Rows from block 4 of a small image classifier, named by matrix and row number. Rows with one number belong to one channel. Each number is 50 + 15 x the weight over its row's rms, rounded and kept within 0 to 99. All counts start at 0. After the name is the row's rms in percent of the matrix's.
After each channel's rows are labels from the 100 images, of 14848, where the channel reaches its highest value: "responds to" is what is common among them. Only what is clearly more common there than usual is listed. The data: photos of plants and fungi (iNaturalist).
# convs0: expand pointwise conv (model.blocks.4.convs.0.weight, 768x192x1x1), inputs 0-95
# convs1: depthwise 3x3 conv (model.blocks.4.convs.1.weight, 768x1x3x3, trained with AdamW), a 3x3 kernel
# convs2: project pointwise conv (model.blocks.4.convs.2.weight, 192x768x1x1, transposed), outputs 0-95

convs0.752 137:50 50 50 05 50 50 16 50 50 50 50 82 50 50 44 50 39 50 81 50 50 50 50 74 50 50 50 50 50 50 50 79 51 50 50 38 50 46 50 50 20 50 91 50 50 50 50 50 50 50 50 63 50 50 50 50 05 50 50 72 50 36 62 50 49 50 42 50 26 07 50 52 50 50 50 50 40 50 50 69 50 50 62 81 68 50 64 50 05 50 50 50 53 32 50 50
convs1.752 103:61 71 64 69 56 70 54 33 64
convs2.752 166:51 78 50 15 50 40 50 00 39 50 50 54 26 50 50 50 70 69 50 21 55 60 43 57 50 93 50 49 51 50 50 50 48 68 88 37 50 50 50 50 50 65 80 33 50 46 50 50 50 47 50 79 62 63 94 50 26 24 50 65 59 40 52 50 50 50 23 50 78 50 41 50 34 19 64 46 91 50 57 51 50 43 40 50 42 30 50 50 39 50 25 50 57 36 20 64
responds to: kingdom Fungi; class Agaricomycetes; phylum Basidiomycota

convs0.676 104:50 50 50 50 04 50 50 50 56 79 51 85 50 50 50 50 50 66 38 18 79 50 50 50 50 50 50 50 44 50 39 50 74 50 50 50 50 50 50 32 50 50 82 38 83 50 34 50 50 58 50 50 50 50 24 50 50 50 50 08 50 15 50 12 50 50 50 40 50 00 50 50 27 50 90 50 50 57 50 45 11 50 50 50 50 50 50 50 84 50 50 50 50 50 50 25
convs1.676 097:45 36 30 56 42 55 73 64 74
convs2.676 115:50 50 50 50 82 50 50 50 18 50 50 69 50 50 50 50 50 50 70 50 62 73 50 05 50 50 50 68 50 50 50 50 50 18 21 00 45 98 50 50 50 50 58 20 50 50 46 56 50 50 50 50 55 50 21 50 45 60 64 50 50 50 50 50 44 50 74 50 50 50 50 63 37 50 02 50 50 50 50 57 50 50 50 50 50 50 18 27 50 50 50 50 50 42 50 50
responds to: kingdom Fungi; phylum Basidiomycota; class Agaricomycetes

convs0.616 111:50 50 50 51 50 50 10 50 50 45 00 50 34 50 50 50 50 50 50 40 50 37 50 50 50 50 50 99 83 50 50 50 50 50 50 19 50 32 50 50 50 39 50 21 50 68 50 48 32 50 12 50 40 50 50 50 50 64 50 50 50 50 50 50 57 50 50 50 75 50 15 50 50 50 50 46 50 50 94 62 41 64 59 50 50 50 50 62 15 50 50 50 50 50 56 50
convs1.616 101:73 66 74 40 46 33 46 36 43
convs2.616 106:50 50 50 50 46 50 10 34 50 64 50 50 50 50 50 50 41 50 44 50 50 50 50 50 54 35 71 50 50 51 27 80 50 50 52 50 23 50 67 50 50 50 50 50 70 40 44 50 62 65 54 50 50 50 50 40 50 50 50 50 29 91 22 50 50 50 34 61 50 57 65 50 50 50 50 50 50 50 87 83 67 50 87 33 50 50 50 05 37 50 50 50 50 31 50 67
responds to: order Asterales; family: Asteraceae

convs0.695 103:50 50 80 61 50 50 22 00 50 50 50 99 50 50 50 74 10 50 50 50 50 50 50 50 65 50 50 50 50 50 55 50 59 50 50 20 39 74 57 50 89 50 56 55 50 50 50 50 50 50 10 50 50 50 50 50 50 50 37 50 50 37 50 50 77 50 82 80 50 50 50 50 41 50 37 50 50 50 55 50 50 50 50 41 50 23 50 12 50 47 50 25 50 52 50 50
convs1.695 114:38 36 48 58 55 50 70 76 74
convs2.695 122:50 50 44 50 50 50 48 47 50 50 60 50 53 35 50 50 50 50 50 50 50 50 50 50 83 50 68 15 50 50 62 50 50 50 62 50 50 75 50 50 50 53 50 50 50 26 46 76 50 50 29 95 50 24 30 60 06 56 65 80 50 82 50 50 14 50 50 51 50 50 50 50 50 50 50 50 44 50 50 50 55 01 50 45 50 50 50 32 23 41 50 50 56 15 50 60
responds to: kingdom Fungi; phylum Basidiomycota; class Agaricomycetes; order: Polyporales

convs0.659 094:50 50 50 75 50 50 50 81 57 57 50 32 50 58 50 50 50 50 50 56 26 35 50 89 50 50 50 50 50 86 50 51 50 50 50 18 50 08 50 50 50 68 40 50 56 50 53 61 50 50 28 50 50 72 99 50 50 54 50 50 75 00 50 74 50 89 50 87 70 50 50 50 50 50 50 50 44 50 50 50 50 50 50 50 60 50 42 81 50 50 50 50 50 50 50 12
convs1.659 105:25 41 71 57 67 42 65 43 35
convs2.659 077:99 50 50 50 50 50 50 50 50 50 50 50 50 50 50 37 50 50 59 50 50 50 70 69 49 50 60 50 50 50 50 50 83 50 05 50 68 44 50 50 50 50 71 50 78 50 50 50 50 50 50 50 50 50 31 28 50 50 77 50 00 50 50 50 50 39 50 50 50 62 50 50 50 50 60 50 25 50 50 50 50 99 50 71 50 50 74 50 50 50 99 50 50 50 50 50
responds to: order Asterales; family: Asteraceae

convs0.601 081:50 50 82 32 55 50 50 37 50 50 43 50 32 50 65 50 09 50 50 56 50 50 50 50 50 50 50 50 50 50 50 50 19 50 50 50 50 50 31 04 50 58 50 50 55 50 50 50 50 99 50 50 50 92 50 50 50 50 50 50 50 50 50 70 22 65 50 84 18 50 50 50 50 68 50 50 50 50 50 50 57 50 50 50 50 50 50 50 50 50 50 41 50 50 00 50
convs1.601 110:61 46 57 66 37 71 65 69 70
convs2.601 113:49 50 50 50 65 50 50 50 50 17 87 64 08 50 32 25 50 50 17 50 50 00 50 50 50 50 50 50 50 50 50 50 50 50 50 46 25 50 50 25 50 50 50 50 50 50 50 50 68 50 50 80 75 79 29 50 50 50 50 50 50 50 50 24 50 50 69 61 50 50 50 59 50 50 50 50 50 50 50 50 50 50 50 50 68 79 50 16 50 71 50 50 50 43 04 46
responds to: kingdom Fungi

convs0.66 118:85 50 50 50 50 50 50 54 70 53 50 73 39 50 50 75 50 50 90 50 21 50 50 23 50 27 50 85 50 52 50 40 50 50 50 27 43 50 50 50 24 63 50 50 50 99 50 50 89 50 50 62 50 72 50 50 50 44 45 50 17 50 36 26 50 99 50 50 99 50 50 50 50 50 50 50 65 28 50 50 50 50 50 50 50 50 54 50 59 50 50 50 50 50 50 50
convs1.66 098:66 73 65 48 67 62 41 35 33
convs2.66 113:50 50 50 50 53 50 50 50 40 50 50 72 50 50 50 50 50 50 50 57 50 37 40 50 50 50 50 76 66 50 50 50 50 89 50 54 50 50 78 50 50 50 50 50 50 50 50 50 54 50 50 48 72 50 32 45 59 50 50 50 50 50 50 50 50 50 50 50 06 50 36 50 79 50 42 72 50 51 50 90 50 50 50 50 50 50 50 50 68 50 74 50 50 50 50 49
responds to: order Asterales; family: Asteraceae

convs0.611 100:50 50 66 46 42 50 50 50 15 50 50 50 50 50 50 50 50 50 50 50 50 50 50 82 49 50 57 50 50 70 50 50 50 22 50 25 50 50 50 50 50 58 50 78 75 50 69 50 31 50 00 50 50 38 50 50 50 50 50 50 61 50 50 71 50 64 22 50 50 22 50 34 50 50 50 50 50 05 50 62 73 50 50 50 36 50 51 00 50 50 50 50 50 50 03 15
convs1.611 095:69 73 59 45 50 65 35 31 37
convs2.611 119:50 50 90 50 50 53 17 50 72 50 69 50 50 50 50 50 67 10 50 21 87 50 50 34 50 50 07 50 74 14 50 50 50 50 50 50 45 66 19 50 50 69 50 50 40 62 50 64 50 78 37 91 50 37 50 50 67 66 50 36 69 50 50 50 50 50 47 28 57 61 50 50 79 50 50 51 50 50 50 50 50 48 24 50 50 50 50 50 75 50 50 17 50 50 48 50
responds to: order Asterales; family: Asteraceae; order: Ranunculales

convs0.321 103:50 50 50 50 50 50 00 65 50 50 79 50 50 57 50 79 50 50 04 50 37 50 50 50 29 50 50 50 50 50 50 50 56 50 50 50 99 50 23 50 47 74 50 50 50 50 50 83 50 50 50 50 50 50 58 50 50 50 50 50 50 50 50 50 50 73 50 37 31 50 65 16 50 50 50 54 73 50 45 70 50 50 50 44 28 52 68 50 50 50 71 50 72 50 50 78
convs1.321 107:52 61 63 79 47 76 62 46 49
convs2.321 100:50 47 50 50 89 50 50 50 50 50 50 50 50 50 43 50 18 50 50 84 50 50 50 70 70 50 50 50 40 50 20 50 77 42 99 50 50 50 50 68 50 67 64 58 27 50 50 66 50 50 50 39 50 50 50 50 25 50 36 59 50 50 50 50 10 50 50 50 02 55 50 50 50 50 50 50 50 62 50 50 50 50 50 50 66 50 50 50 28 50 50 50 50 00 50 50
responds to: kingdom Fungi; class Agaricomycetes; phylum Basidiomycota

convs0.168 157:50 50 50 30 50 50 50 24 50 49 50 50 44 50 50 34 50 72 50 88 50 50 50 50 40 26 36 00 50 36 21 50 50 50 50 50 52 50 50 50 90 00 50 50 58 50 50 24 50 21 50 50 50 50 46 50 50 50 99 50 50 50 50 50 34 50 50 50 50 50 62 34 50 50 50 59 27 50 50 28 50 90 32 47 50 50 50 50 50 50 50 50 50 50 50 64
convs1.168 101:34 67 65 61 57 53 68 68 72
convs2.168 132:50 50 50 50 50 51 50 50 50 50 50 50 51 50 50 50 50 50 42 75 60 50 50 50 21 49 50 50 23 83 50 50 33 50 50 50 50 00 34 50 83 75 50 50 30 50 74 50 50 80 50 79 50 50 50 50 88 50 50 50 72 40 50 83 55 50 78 50 59 36 50 09 51 50 50 50 50 50 30 50 50 50 73 26 76 79 50 50 50 50 50 91 50 79 50 23
responds to: class Polypodiopsida; order Polypodiales

convs0.592 133:50 57 93 50 22 50 50 49 50 50 50 72 27 88 50 15 50 50 50 50 50 50 99 50 50 27 50 83 50 50 50 59 71 50 50 50 26 54 39 73 50 50 45 50 50 80 43 50 56 56 50 50 71 50 40 50 65 50 61 50 67 50 50 50 50 50 69 50 50 50 79 58 50 50 12 50 50 50 78 50 50 50 50 50 50 50 50 65 50 68 58 50 50 50 44 50
convs1.592 107:76 57 63 52 32 74 64 48 57
convs2.592 112:36 36 50 50 50 50 50 50 74 50 00 58 50 78 50 50 50 50 50 50 50 50 50 50 50 50 50 50 50 50 50 50 50 50 76 50 27 82 71 70 50 50 50 50 50 54 50 50 50 09 50 66 33 34 50 50 50 84 50 47 97 50 45 76 42 50 83 50 50 50 78 50 50 62 50 41 50 73 50 50 50 50 29 05 59 50 50 50 50 50 50 50 50 50 50 50
responds to: class Polypodiopsida

convs0.684 117:78 50 62 40 50 50 50 00 30 50 36 50 50 50 50 50 50 50 50 50 64 50 50 50 50 50 22 50 50 54 50 50 50 50 50 60 50 62 50 50 56 50 50 79 50 50 28 50 50 50 50 50 50 50 50 50 50 50 50 40 50 63 50 50 50 50 51 87 50 50 12 50 67 50 50 50 50 42 50 50 35 50 50 50 50 50 69 50 78 77 50 59 50 35 90 50
convs1.684 101:65 57 58 70 69 78 53 43 40
convs2.684 123:50 50 50 50 50 77 50 59 60 50 50 50 56 50 50 65 50 61 51 16 63 63 17 50 50 47 50 94 50 50 98 99 54 36 48 50 50 50 64 50 25 88 50 30 50 77 17 50 59 52 14 79 50 50 93 50 55 73 50 50 50 31 81 50 57 50 50 50 50 65 50 50 50 50 50 68 51 78 50 87 50 50 55 48 50 17 50 50 50 50 50 08 51 25 50 50
responds to: order Asterales; family: Asteraceae

convs0.559 079:24 40 80 50 50 50 67 87 31 50 50 50 50 83 50 50 50 50 50 45 50 50 50 50 31 50 50 55 50 50 50 50 50 99 50 50 50 50 50 50 00 34 50 50 50 50 50 50 57 50 50 50 50 50 50 50 25 50 55 49 50 50 50 50 50 76 85 50 58 99 50 50 50 50 50 50 50 50 57 50 50 79 50 50 55 83 50 50 50 50 09 50 50 50 50 50
convs1.559 088:47 41 35 37 40 50 75 72 68
convs2.559 090:50 50 50 50 50 50 50 50 50 50 50 50 50 50 50 50 50 50 50 50 50 50 50 52 54 82 50 99 50 00 59 50 50 50 50 45 50 50 50 86 44 27 50 50 50 50 67 50 50 50 50 50 50 50 50 50 50 26 50 52 80 50 50 26 50 50 50 50 58 38 50 50 50 50 33 87 50 46 50 50 50 50 50 50 50 50 50 50 21 19 50 50 99 53 47 54
responds to: order Asterales; family: Asteraceae

convs0.759 146:50 50 50 50 50 50 72 55 50 50 53 25 50 50 19 50 59 70 50 50 34 72 50 50 50 50 56 50 39 99 23 78 50 50 50 52 58 50 50 50 44 50 50 67 50 62 50 50 80 50 53 50 34 50 50 50 59 43 29 50 27 50 77 50 65 50 50 52 58 50 80 50 50 18 50 50 50 50 50 50 88 50 50 50 60 68 50 62 44 50 50 50 50 81 22 66
convs1.759 099:63 64 64 55 68 59 64 76 62
convs2.759 135:50 50 99 79 50 50 50 52 50 26 14 74 50 06 50 50 50 50 50 50 50 12 50 37 50 70 50 66 98 50 50 50 06 50 50 72 44 50 70 50 59 30 50 50 43 50 75 50 70 50 49 49 46 50 67 50 50 42 19 50 50 50 50 68 89 50 50 18 08 50 38 22 50 50 50 50 34 17 17 50 50 70 50 50 57 50 50 75 50 50 50 50 49 50 50 31
responds to: order Asterales; family: Asteraceae

convs0.138 131:50 50 50 50 39 50 50 50 50 56 89 50 96 50 50 50 50 26 73 66 50 81 50 50 50 50 50 22 50 23 50 50 77 40 50 60 31 59 46 99 50 23 50 50 50 50 50 50 50 50 60 50 50 40 47 50 50 41 50 50 50 50 50 50 50 50 74 50 71 35 96 24 50 50 50 14 50 27 49 50 50 50 52 50 50 71 50 67 82 50 32 90 70 47 50 50
convs1.138 106:35 57 36 60 57 45 68 67 78
convs2.138 141:50 50 50 50 50 29 50 99 39 56 77 42 50 50 50 10 18 50 50 50 65 42 50 50 50 80 50 50 50 50 81 31 50 50 50 50 50 50 41 50 63 50 50 50 50 50 75 68 50 50 50 50 50 50 50 50 50 50 50 50 83 50 50 46 50 50 46 74 78 50 50 36 50 50 90 50 43 50 75 50 50 50 70 50 78 50 50 50 50 50 50 44 32 50 50 50
responds to: class Polypodiopsida