From a checkpoint of a small image classifier.
Model: 7.44M parameters, 96-pixel images, arch coatnet, moe top_k, num experts 4.
Training: 14500 steps, batches of 384.
Data: 45211 training examples, 123.2 epochs.
Rows from block 7, named by matrix and row number. Rows with one number belong to one attention dimension. Each number is 128 + 24 x the weight over its row's rms, rounded and kept within 0 to 255. All counts start at 0. After the name is the row's rms in percent of the matrix's.
# v: attention query, key and value (stacked) (model.blocks.7.attn.qkv.weight, 1152x384, the v third), inputs 77-153
# proj: attention output (model.blocks.7.attn.proj.weight, 384x384, transposed), outputs 77-153
v.298 110 [165 128 128 128 183  68 138 186 128 133 128 139 128 100 128 183 127 128 128 128  68  67 128 129  84 128 128 128 128 128 128  78 128 128 128 128 128  97 128 128 128 128 128 128 128 101  62 128 128 100 128 128 128 128 128 128  84 128 128 128 128 128 128 128 128 128 128 106  79 132 208 128 131 128 128 128 128]
proj.298 118 [128 128 153 119 182 128 101 128 161 128 128 128 201 128 128 128 136 128  96 128 138 171 128 128 165 128 128 128 128 128 128 128 128 128 128 105 128 107 161 211 128 139 190 128  91 128 128 163 128 188  82 128 128 128 128 128 128 128  97 128 128 128 128 139 128 128 128 156 153 128  88 128 128 121 126 180 128]
v.299 102 [128 201  69 128 122 128 128  58 128 128 128 128 128 100 128  86 119 128 128 128 128 128 128  62 128 128 128  68 176 128 128 170 145 166 128 128 140 160 128 128 128  68 128 128 128 207  84 128 128 136 128 128 128 128 128 128 138 128 128 110 128 128 206 126 128 128 128 128 128 124 128 128 129 128 128 128 128]
proj.299 112 [128 128 212 115 128 128 128 128  99 128 128 128 115 128 128 157 109 128 128 128 128 128 128 142 128 128 193 128 128 128 128 128 128 128 128 128 128 128 141 128  93 128 128 128  91 128 128 125 128 128 128 128 128 128 128 128 128 128 128 128 128  94 128 128 128 183 128 172 128 128 128 161  94 162 128 128 128]
v.300 110 [128 128 128  55 128 128 128 128  94 128 128 128 128 128 128 106 128 128 128 113  93 128 128 148 128 128 128 128 128 128 128 142 128 128 101 128 128 128 109 128 128 128 128 128 128 128 128 128 128 123  69 128 128 128 128  76 128 128 184 122 104 128 156 128 107  66 128 128 138 158 128 114 128 128 128 128 128]
proj.300 122 [128 128  87 128 104 128 128 128 128 121 128 128  71 128 128 128 128 128 128 128 128 128 128 154 116 128 128 134 153 128 128 128 102 128 128 128 128  86 128 128 116 128 128 115 119 128 116 128 128 128 128 162 128 128  67 128  85 128 118 128 128 151 128 128  70 128  91 128 128 144 138 128 128 128 128 128 128]
v.301 093 [128 128 128 125 128 128 128 130 128  53 128 128 128 128 128 128 126 128  82 128 128 128 128 128 128 128 128 128 128 128 128 128 128 128 128 128 101 131 140 129 172 166 128 128 128 128 128 133 211 128 128 128 128 128 104 128 166 123 128  98 128 128 128 128 128 128  99 128 128 128 128 128 128 128 128  99 128]
proj.301 097 [128 128 128 128 146 128 150 128 128 151 197 128 128 128 175  85 128 128 146 128 169   2 128 128 128  74  72 128 128 128 128 128 128 128 129 128  81 128 128 128 128 128 128 128 128 128 128 128  74 128 128 128 128 197 128  62 162 128 128 128 128 128 128 128 128 126 128 128 128 128 128 119  90  72 145 128 128]
v.302 104 [103 128 128 207 171 123  54 128 128 186 133 128 128 206 128 128 128  94 128 128 128 128 128 128 100 118 128 128 128 128 128 128  69 128 128 128 128 128 128 128 128 128 127 128 128 128 128  79 128  88 128 128 128 128  80 128 128 128 128  89 128 124 168 128  66  49 179 128 133  96 128 128 128 142 148 128 113]
proj.302 096 [180 128 128 128 205 128 134 128 127 128 128 128 128 128 128 128 128 182 158 128 128 160 128 128 128 139 128 128 167 128 170 128 128 128 128 128 128 128 128 128 128 128 128 122 128 172  52 128 128 128 128 128 128 128 128 128  96 120 128 185 128 128 128 128 128 128 128 146 128 128 128 128 128 135 128 137 128]
v.303 102 [128 128 128 156 128 128 128  91 128 128 128 112  82 120 128 128 128 194 128 119 128 128 128 128  72 111 128 128 155 155 128 128 128 128 128 166 136 128 128  80  80 225 128 128 128 141 128 128 132 138 175 128 128 128 128 128 145 128 128 128 128 128 128 143 128 128 128 153 128 180 111 128 128 100 128 128  75]
proj.303 096 [165 128 115 128 128 138 128 128 128 128 128 186 128 128 128 128 128  95 128 128 128 128 128  53 128 132 128 118 128 128 128 194 172 124 128  80 124 128 111 128 128 177 128 128 128 128 181 128 128  57 128 128 128 128 128 139 128 125 173 119 128 128 128 128 128  95 128 128 151 179 128 128  77 166 128 128 128]
v.304 105 [128 128 128 128 128 128 116 128 128 187 142 128 128 128 128 128 128 128  90 128 128 107 128 128 153 128  93 157 128 182 128 128 150 181 128  85  99 128 128 128  82 128 128 128 128 128 128 128 128 128  77 128 155 160 128 196 128 204 128 128 128 128 128 128 128 128 128 128 122 128 128 128  75 128 128 135 128]
proj.304 116 [128 128  94 154 128  80 123 128 128 112 128 128 128 186 128 128 128  72 128 128 128 186 128 128 128 168 228 128 128  87 128 128  71 101 128 128  60 128 128 128 151 128 128 128  82 148 128 128 128 128 128 128 128 128 128  20  90 128 128 128 128 128 128 137 135 128 124 115 128 128 128 128 128 128 117 128 128]
v.305 098 [128 128 128  81 128 128 126 128 128  89 128 128 141 139 128 128 101 128 151 128  66  83  73 128 128 128 128 128 128 211 128  97 164 128 128 128 128 128 190 119 128 128 115  99 128 128 128 128  68 128 128 128 128 128 117 128 128 128 128 170 137 128 185 128 153 128 130 128 128 128 128 128 128 128 128 128 128]
proj.305 103 [128 193 107  51 128  86 128 128 128  64 149 128 128 128 128 128 251 128 128 128 128 128 206 128 113 122 128 101 128  86 128 128 128 128 128 122 128 167 128 128 186 128  66 128 105 128 128 128 128 128 128  95 128 128 128 128 128 128 128 128 128 118 126 128 203 128 128 155 128 101 128 179 128 128 128 128 138]
v.306 117 [ 85 128 128 128 128 156 128 147 128 128 104 128 128 128 128  97 131 128 128 183 128 128 128 128  81 128 128 128 128 176 128 128 128 128  77 128 128 128 128 128 128 128 128 128 128 156  86 128 128 128 107 128 128 128 128 181 190  76 128 128 128 128  76 128 160 128  87 206  80 128 128 128 163 128 128 128 128]
proj.306 122 [128 128 128 128 128 171  95 128 186 128 147 128 164 128 128 128 128  95 128 128  51 128 128 128 213 128 128 128 128 128  64 128 128 106 128 128 128 128  78 143 128 128 174 128 128 128 128 125 128 154 128 134 128 128 128 128 128 128 128 117 128 128 128 128 128 128 128 199 128 128 122  68 136 128 128 114 128]
v.307 102 [128 128 128 128 128 128 184 128 128  54 128 128 128 148 128 128 128 132 128 128 128 128 128 128 128 128  93 128 128 128 128 128 128 128  90 110  76 128 126  75  65 128 128 128 128 128  58 152 128 128  90 128 128 128 128 128 128  43 128 124 128 128 128 128 164 128 151 128 128 128 161 128 128 128  33  99 128]
proj.307 100 [191 149 209 128 204  92 113 128 128 128 128 128 128 106 128 128  74 128 128 128 128 128 128 128  71 110 128 180 128 128 105 128 128 128 128 128 128 128 128 151 160 128 128 128 149 128 128 106 111 128 152 128 128 128 128 128 128  92 207 128 128 182 128 128 128  62 128 128 190 128 128 128 128 128 128 128 128]
v.308 106 [128 128 140 128 128 128 131  55 128 128 128 145 138 183 128 128 116 137 128 128 128 128 128 128 128 121 128 128 128 128 128 128 128 165 108 128 128 131 128 128 128 128 128 128 144 136  54 113 128 150 128 167 128  91 128 128 133 179 128 186 211 128  91 128 128 128 128 128 128 128 183 128 128 128 128  86  84]
proj.308 102 [118 128 128 119 128 128  69 128 128 128 173 128 128 128  51 128 128 151 128 106 128 128 128 167 128 128 109 128 128 134 112 163 128 128 136 142 128 128 139 130 128 128  88 180 166 128 128 128 128 128 128 128 128 128 128 128 128 128 128 108 128 128 128 128 128  65 147 172 128 134  50 128  32 119 128  79 128]
v.309 111 [128 145 128 208 128 128 128 171 127 128 128 167 128  94 128 128 128 128  71 128 164 128 128 128 187 120 111 205 128 150 128 128 128 119 128  34 128 128 144 128 128 128 128 128 156 128 119 128 128 128 128 128 147  56 119 128 128 128 128 128 139 117 128 105 128 128 128 128 173  79 128 108 128 128 128 128 128]
proj.309 111 [128 128 128 128 128 106 128  98 182 201 128  92 128 133 128  72 128 128 193 128  64 128 128 128 133 128 128 128 128 128  92  72 128 223 128 127 128 128 128 128 128 128  80 128 160 128 128 147 163 100 107 128 128 128  70 110 128 177 128 115 177 128 126 100  96 151 128 128  95 128 115 128  70 128 171 128 128]
v.310 108 [128 128 128 128 132 128 128 117 128 128 128 128 128 128 139 128 128 128 128 128 128 128 128 128 128 135 128 128 112 128 128 128 147 103 128 176 182 128 128 128 128  98 128 142  68 128 128 128 128 128 128 127 194 128 128 128 128 128 128  67 153 128 119 128 128 128 128 128 104 132  90 128 128 128 128 128 128]
proj.310 117 [128 125 128 128  98 128 128 128 128 128 128 128 100 128 128 128 128 128 144 128 186 128 156 207  94 128 128 128 128 128 125 122 128 165 128 128 128 128  98 128 128 128 191 128 199 128 128 128 128  93 128 128 126 128 128 128 128 128 128 128 128 122  94 128 128 128 128 189  83 128 128 128 128 128 128 138  98]
v.311 092 [128  81 128 128 150 128 128 128 128 128 128 164 128 128 128 128 128 128  42 128  88 166 128 128 137 128  99 128 128 180  81 128 135 128 128 128 128 128 139 128  99 105 128 167 184  21 128 152 128 153  39 128 167 128 128 128  83 128 128 187 128 128 128 128 128 128 128  92 128 156 128 167 121 128 128  80 128]
proj.311 091 [128 128 128  71 128 110 128 175 128 122 128  63 128 193 128 128 128 203 128 128 150 128 128 128 128 128 128 128 128  76 128 128 144 128 128 128 176 128 128 217 128 128 128 128 128 128 158 128  78 117 169 103 128 128 128  95 118 124 166 128 128 128 128 128 128 128 132 128 103 128 128 210 128 128 128 128 128]
v.312 105 [135 128 128 107 128  62 128 128 128 128 128 128 128 132 127 128 103 128 128 128 128 128 128 128 128  87 128 128 128 128 191 128 227 128 128 169 146 128 128 128 128  92 128 128 128 128 128 128 128  92 128 128  34  94 128 128 128 166 139 128 128  81 128 128  88  95 171 128 128 128 128  69 128 128 127 128 128]
proj.312 109 [128 193 128 128 105  65 128 128 128 128 128 128 128 106 128 128  65 110 128 171 128 116 128 166 165 128 128 128 161 128 128 174 127 178 144 128 128 205 128 128 128 128 128 128 128 128 128  64 128 143 119  76 188 128 128  77 128  67 128 128 128  92 128 128 191 128 128 151 128 128 190 120 128 217 128 128 128]
v.313 104 [128 128  82 128 128 128 128 128 128 128 128 128 128 128 115 128 128 102 128  67 128  46 164 128 128 128 128 128 115 128 181  43 128 120  86 128 128 100 128 128 153  70 128 128 128 128 128 128 128 128 128 128 128  95 128 178 128 153 128 128  77 128 165 128 190 128 108 210 116 128 128 128 128 128 128 110 128]
proj.313 104 [114 128 128 174 164 128 128 101 138 128 128 129  67 136 128 128 128 165 128 161 128 163 128 128 128 128 128 187 128 147 128 128 127 128 178 128 128 128  48 128 142 128 128 128  73 128  99 128 128 128 128 128 113 128 128 128 128 128 106 144 128  74 128 157 128 128 128 187 128 128 128 128 128 128 128 148  72]
v.314 103 [128 128 128 128 149 162 128 128 128 128 128 128  78 128  46 181 128 154 128 154 128 128 128 128 128 128 101 128 125 128 188 128 125 128 133 128 155 128 124 177  74 128  95 206 128 128 145 128 183 128 128 128 128 128 169 128 150 105 128 128 128  80 189 128 128 128 128 128  93 128 128 128 195  91 128 128 128]
proj.314 111 [128 128 128 114 128 128 128 128 128 128 128  87 128 128 128 128 128 110 162 157 177  83 128 128  69 128 128 128  80 128 103 191 128 128 148 128  81 128 128 128 128 131 128 128 128 111 128 120  91 128 100 166 128 103 128 128 128 128 128 128 128 135 128 128 128 128 128 115 111 128 128 128 128 128 120 128 128]
v.315 100 [128 128 119 220 128 128 142 170 128 166 128 128 113 128 128 152 128 128 128 128 128 128 128 128 190 128  75 128 128 128 128 128  88 128 128 128 128 128 128 127 128 128 168 128 128 128 128 128 128 128 128 104 128 128 128 128 178 128 128 128 184 128 128 128 103   7 147 150 128 160 128 128 128 122 128 128 136]
proj.315 091 [128 128  89 128 128  86 128 128 128 128 128 164 126 125 128 128 128 128 128 128 128 128 128 158 146 111 128 128 128 128 128 104 178  85 128 128 128 128 117 128 160 128 110  71 128 128 128 158  81 128 128 128 111 128 128 189  81 128 128 128 128 128 128 128 128 128 143 128 128 128 128 128 128 198 128 171 128]
v.316 102 [ 97 128 115 128 128 128 128 128 162 128 128 128 174  67 128 128  95 153 128 128  77 128 144 128 128 128 128 128  88 128 128 128 128 128 128 104 128 128 128 128 198 128  78 128 128 124 128 123 128 128 128 128 128 128 128 128 128 128 128 128 155 167 135 103 128 128 128  94 128 128 128 128 128 168  96 126 128]
proj.316 113 [192 128 117 128 128 128 119  82  75 128 128 128 128 217 147 128 128 151 128 128 201 128 128 162 128 128 128 128 175 128 128 128 128  93 128 128  58 128 128 128 128 128 128 128 139 128 128 176 128 200  99  76 128 102 139 154 128 128 128 128 128 128 128 161 128 166 128 193 128 128 167 111 128 128 128 128 128]
v.317 093 [128 128 128 128 128 128 128 128 128 128  34 154 168 128 128 128 163 128 128 128  76 153 128 128 213 128 128 128  78 185 128  88 128  71 125  86 180 128 128 128 128 128  97 128 128 128 145 128 187  78  85 128 128 128  56 128 128 128 101 128 112 134 128 128 113 128 176 128 124  68 128 128 110 128 128 128 133]
proj.317 100 [128 128 128  74 128 128 128 128 128 128 138 115 120 172 128 193 161 128  34 128 128 128 128 152 157 128 108 128 128 128 128 167 128  84 128 128 177 128 128 128 128  81 128 128 128 128 141  73 128 188  92 128 128 128 128 128 104 140 128 128 128 159 128 132  66 128  80 128 128 128 128 120 128 161 128 128 128]
v.318 099 [128 128 128 128 128 209 128 128 128  68 126 128 128 128 145 128 128 128 123 128 143 146 128 128 128 128  71  72 128 128 128 128 128 197 143 128 128 144 120 128  78 128 128 128 128 128 128 128 128 128 175 128 128 128 128 128 183 128 128 128 128 128 128  79 128  81 128 128 128 128 125 144 128 128 171 128 128]
proj.318 096 [128 128 128 128 128 128 128  85 169 128 128 128 128 113 128 127 108 128 195 128 128 128 128 128 128 128 128 128 128 131 128 128 128 128 128 176 128 128 128 128  53 128 128  99 128 123 128 128 128 128 158 128 128 128 128  78 128 151 128 176 128 128 139 193 128 200 128 128 128 128 148  21 128 128 128 128 128]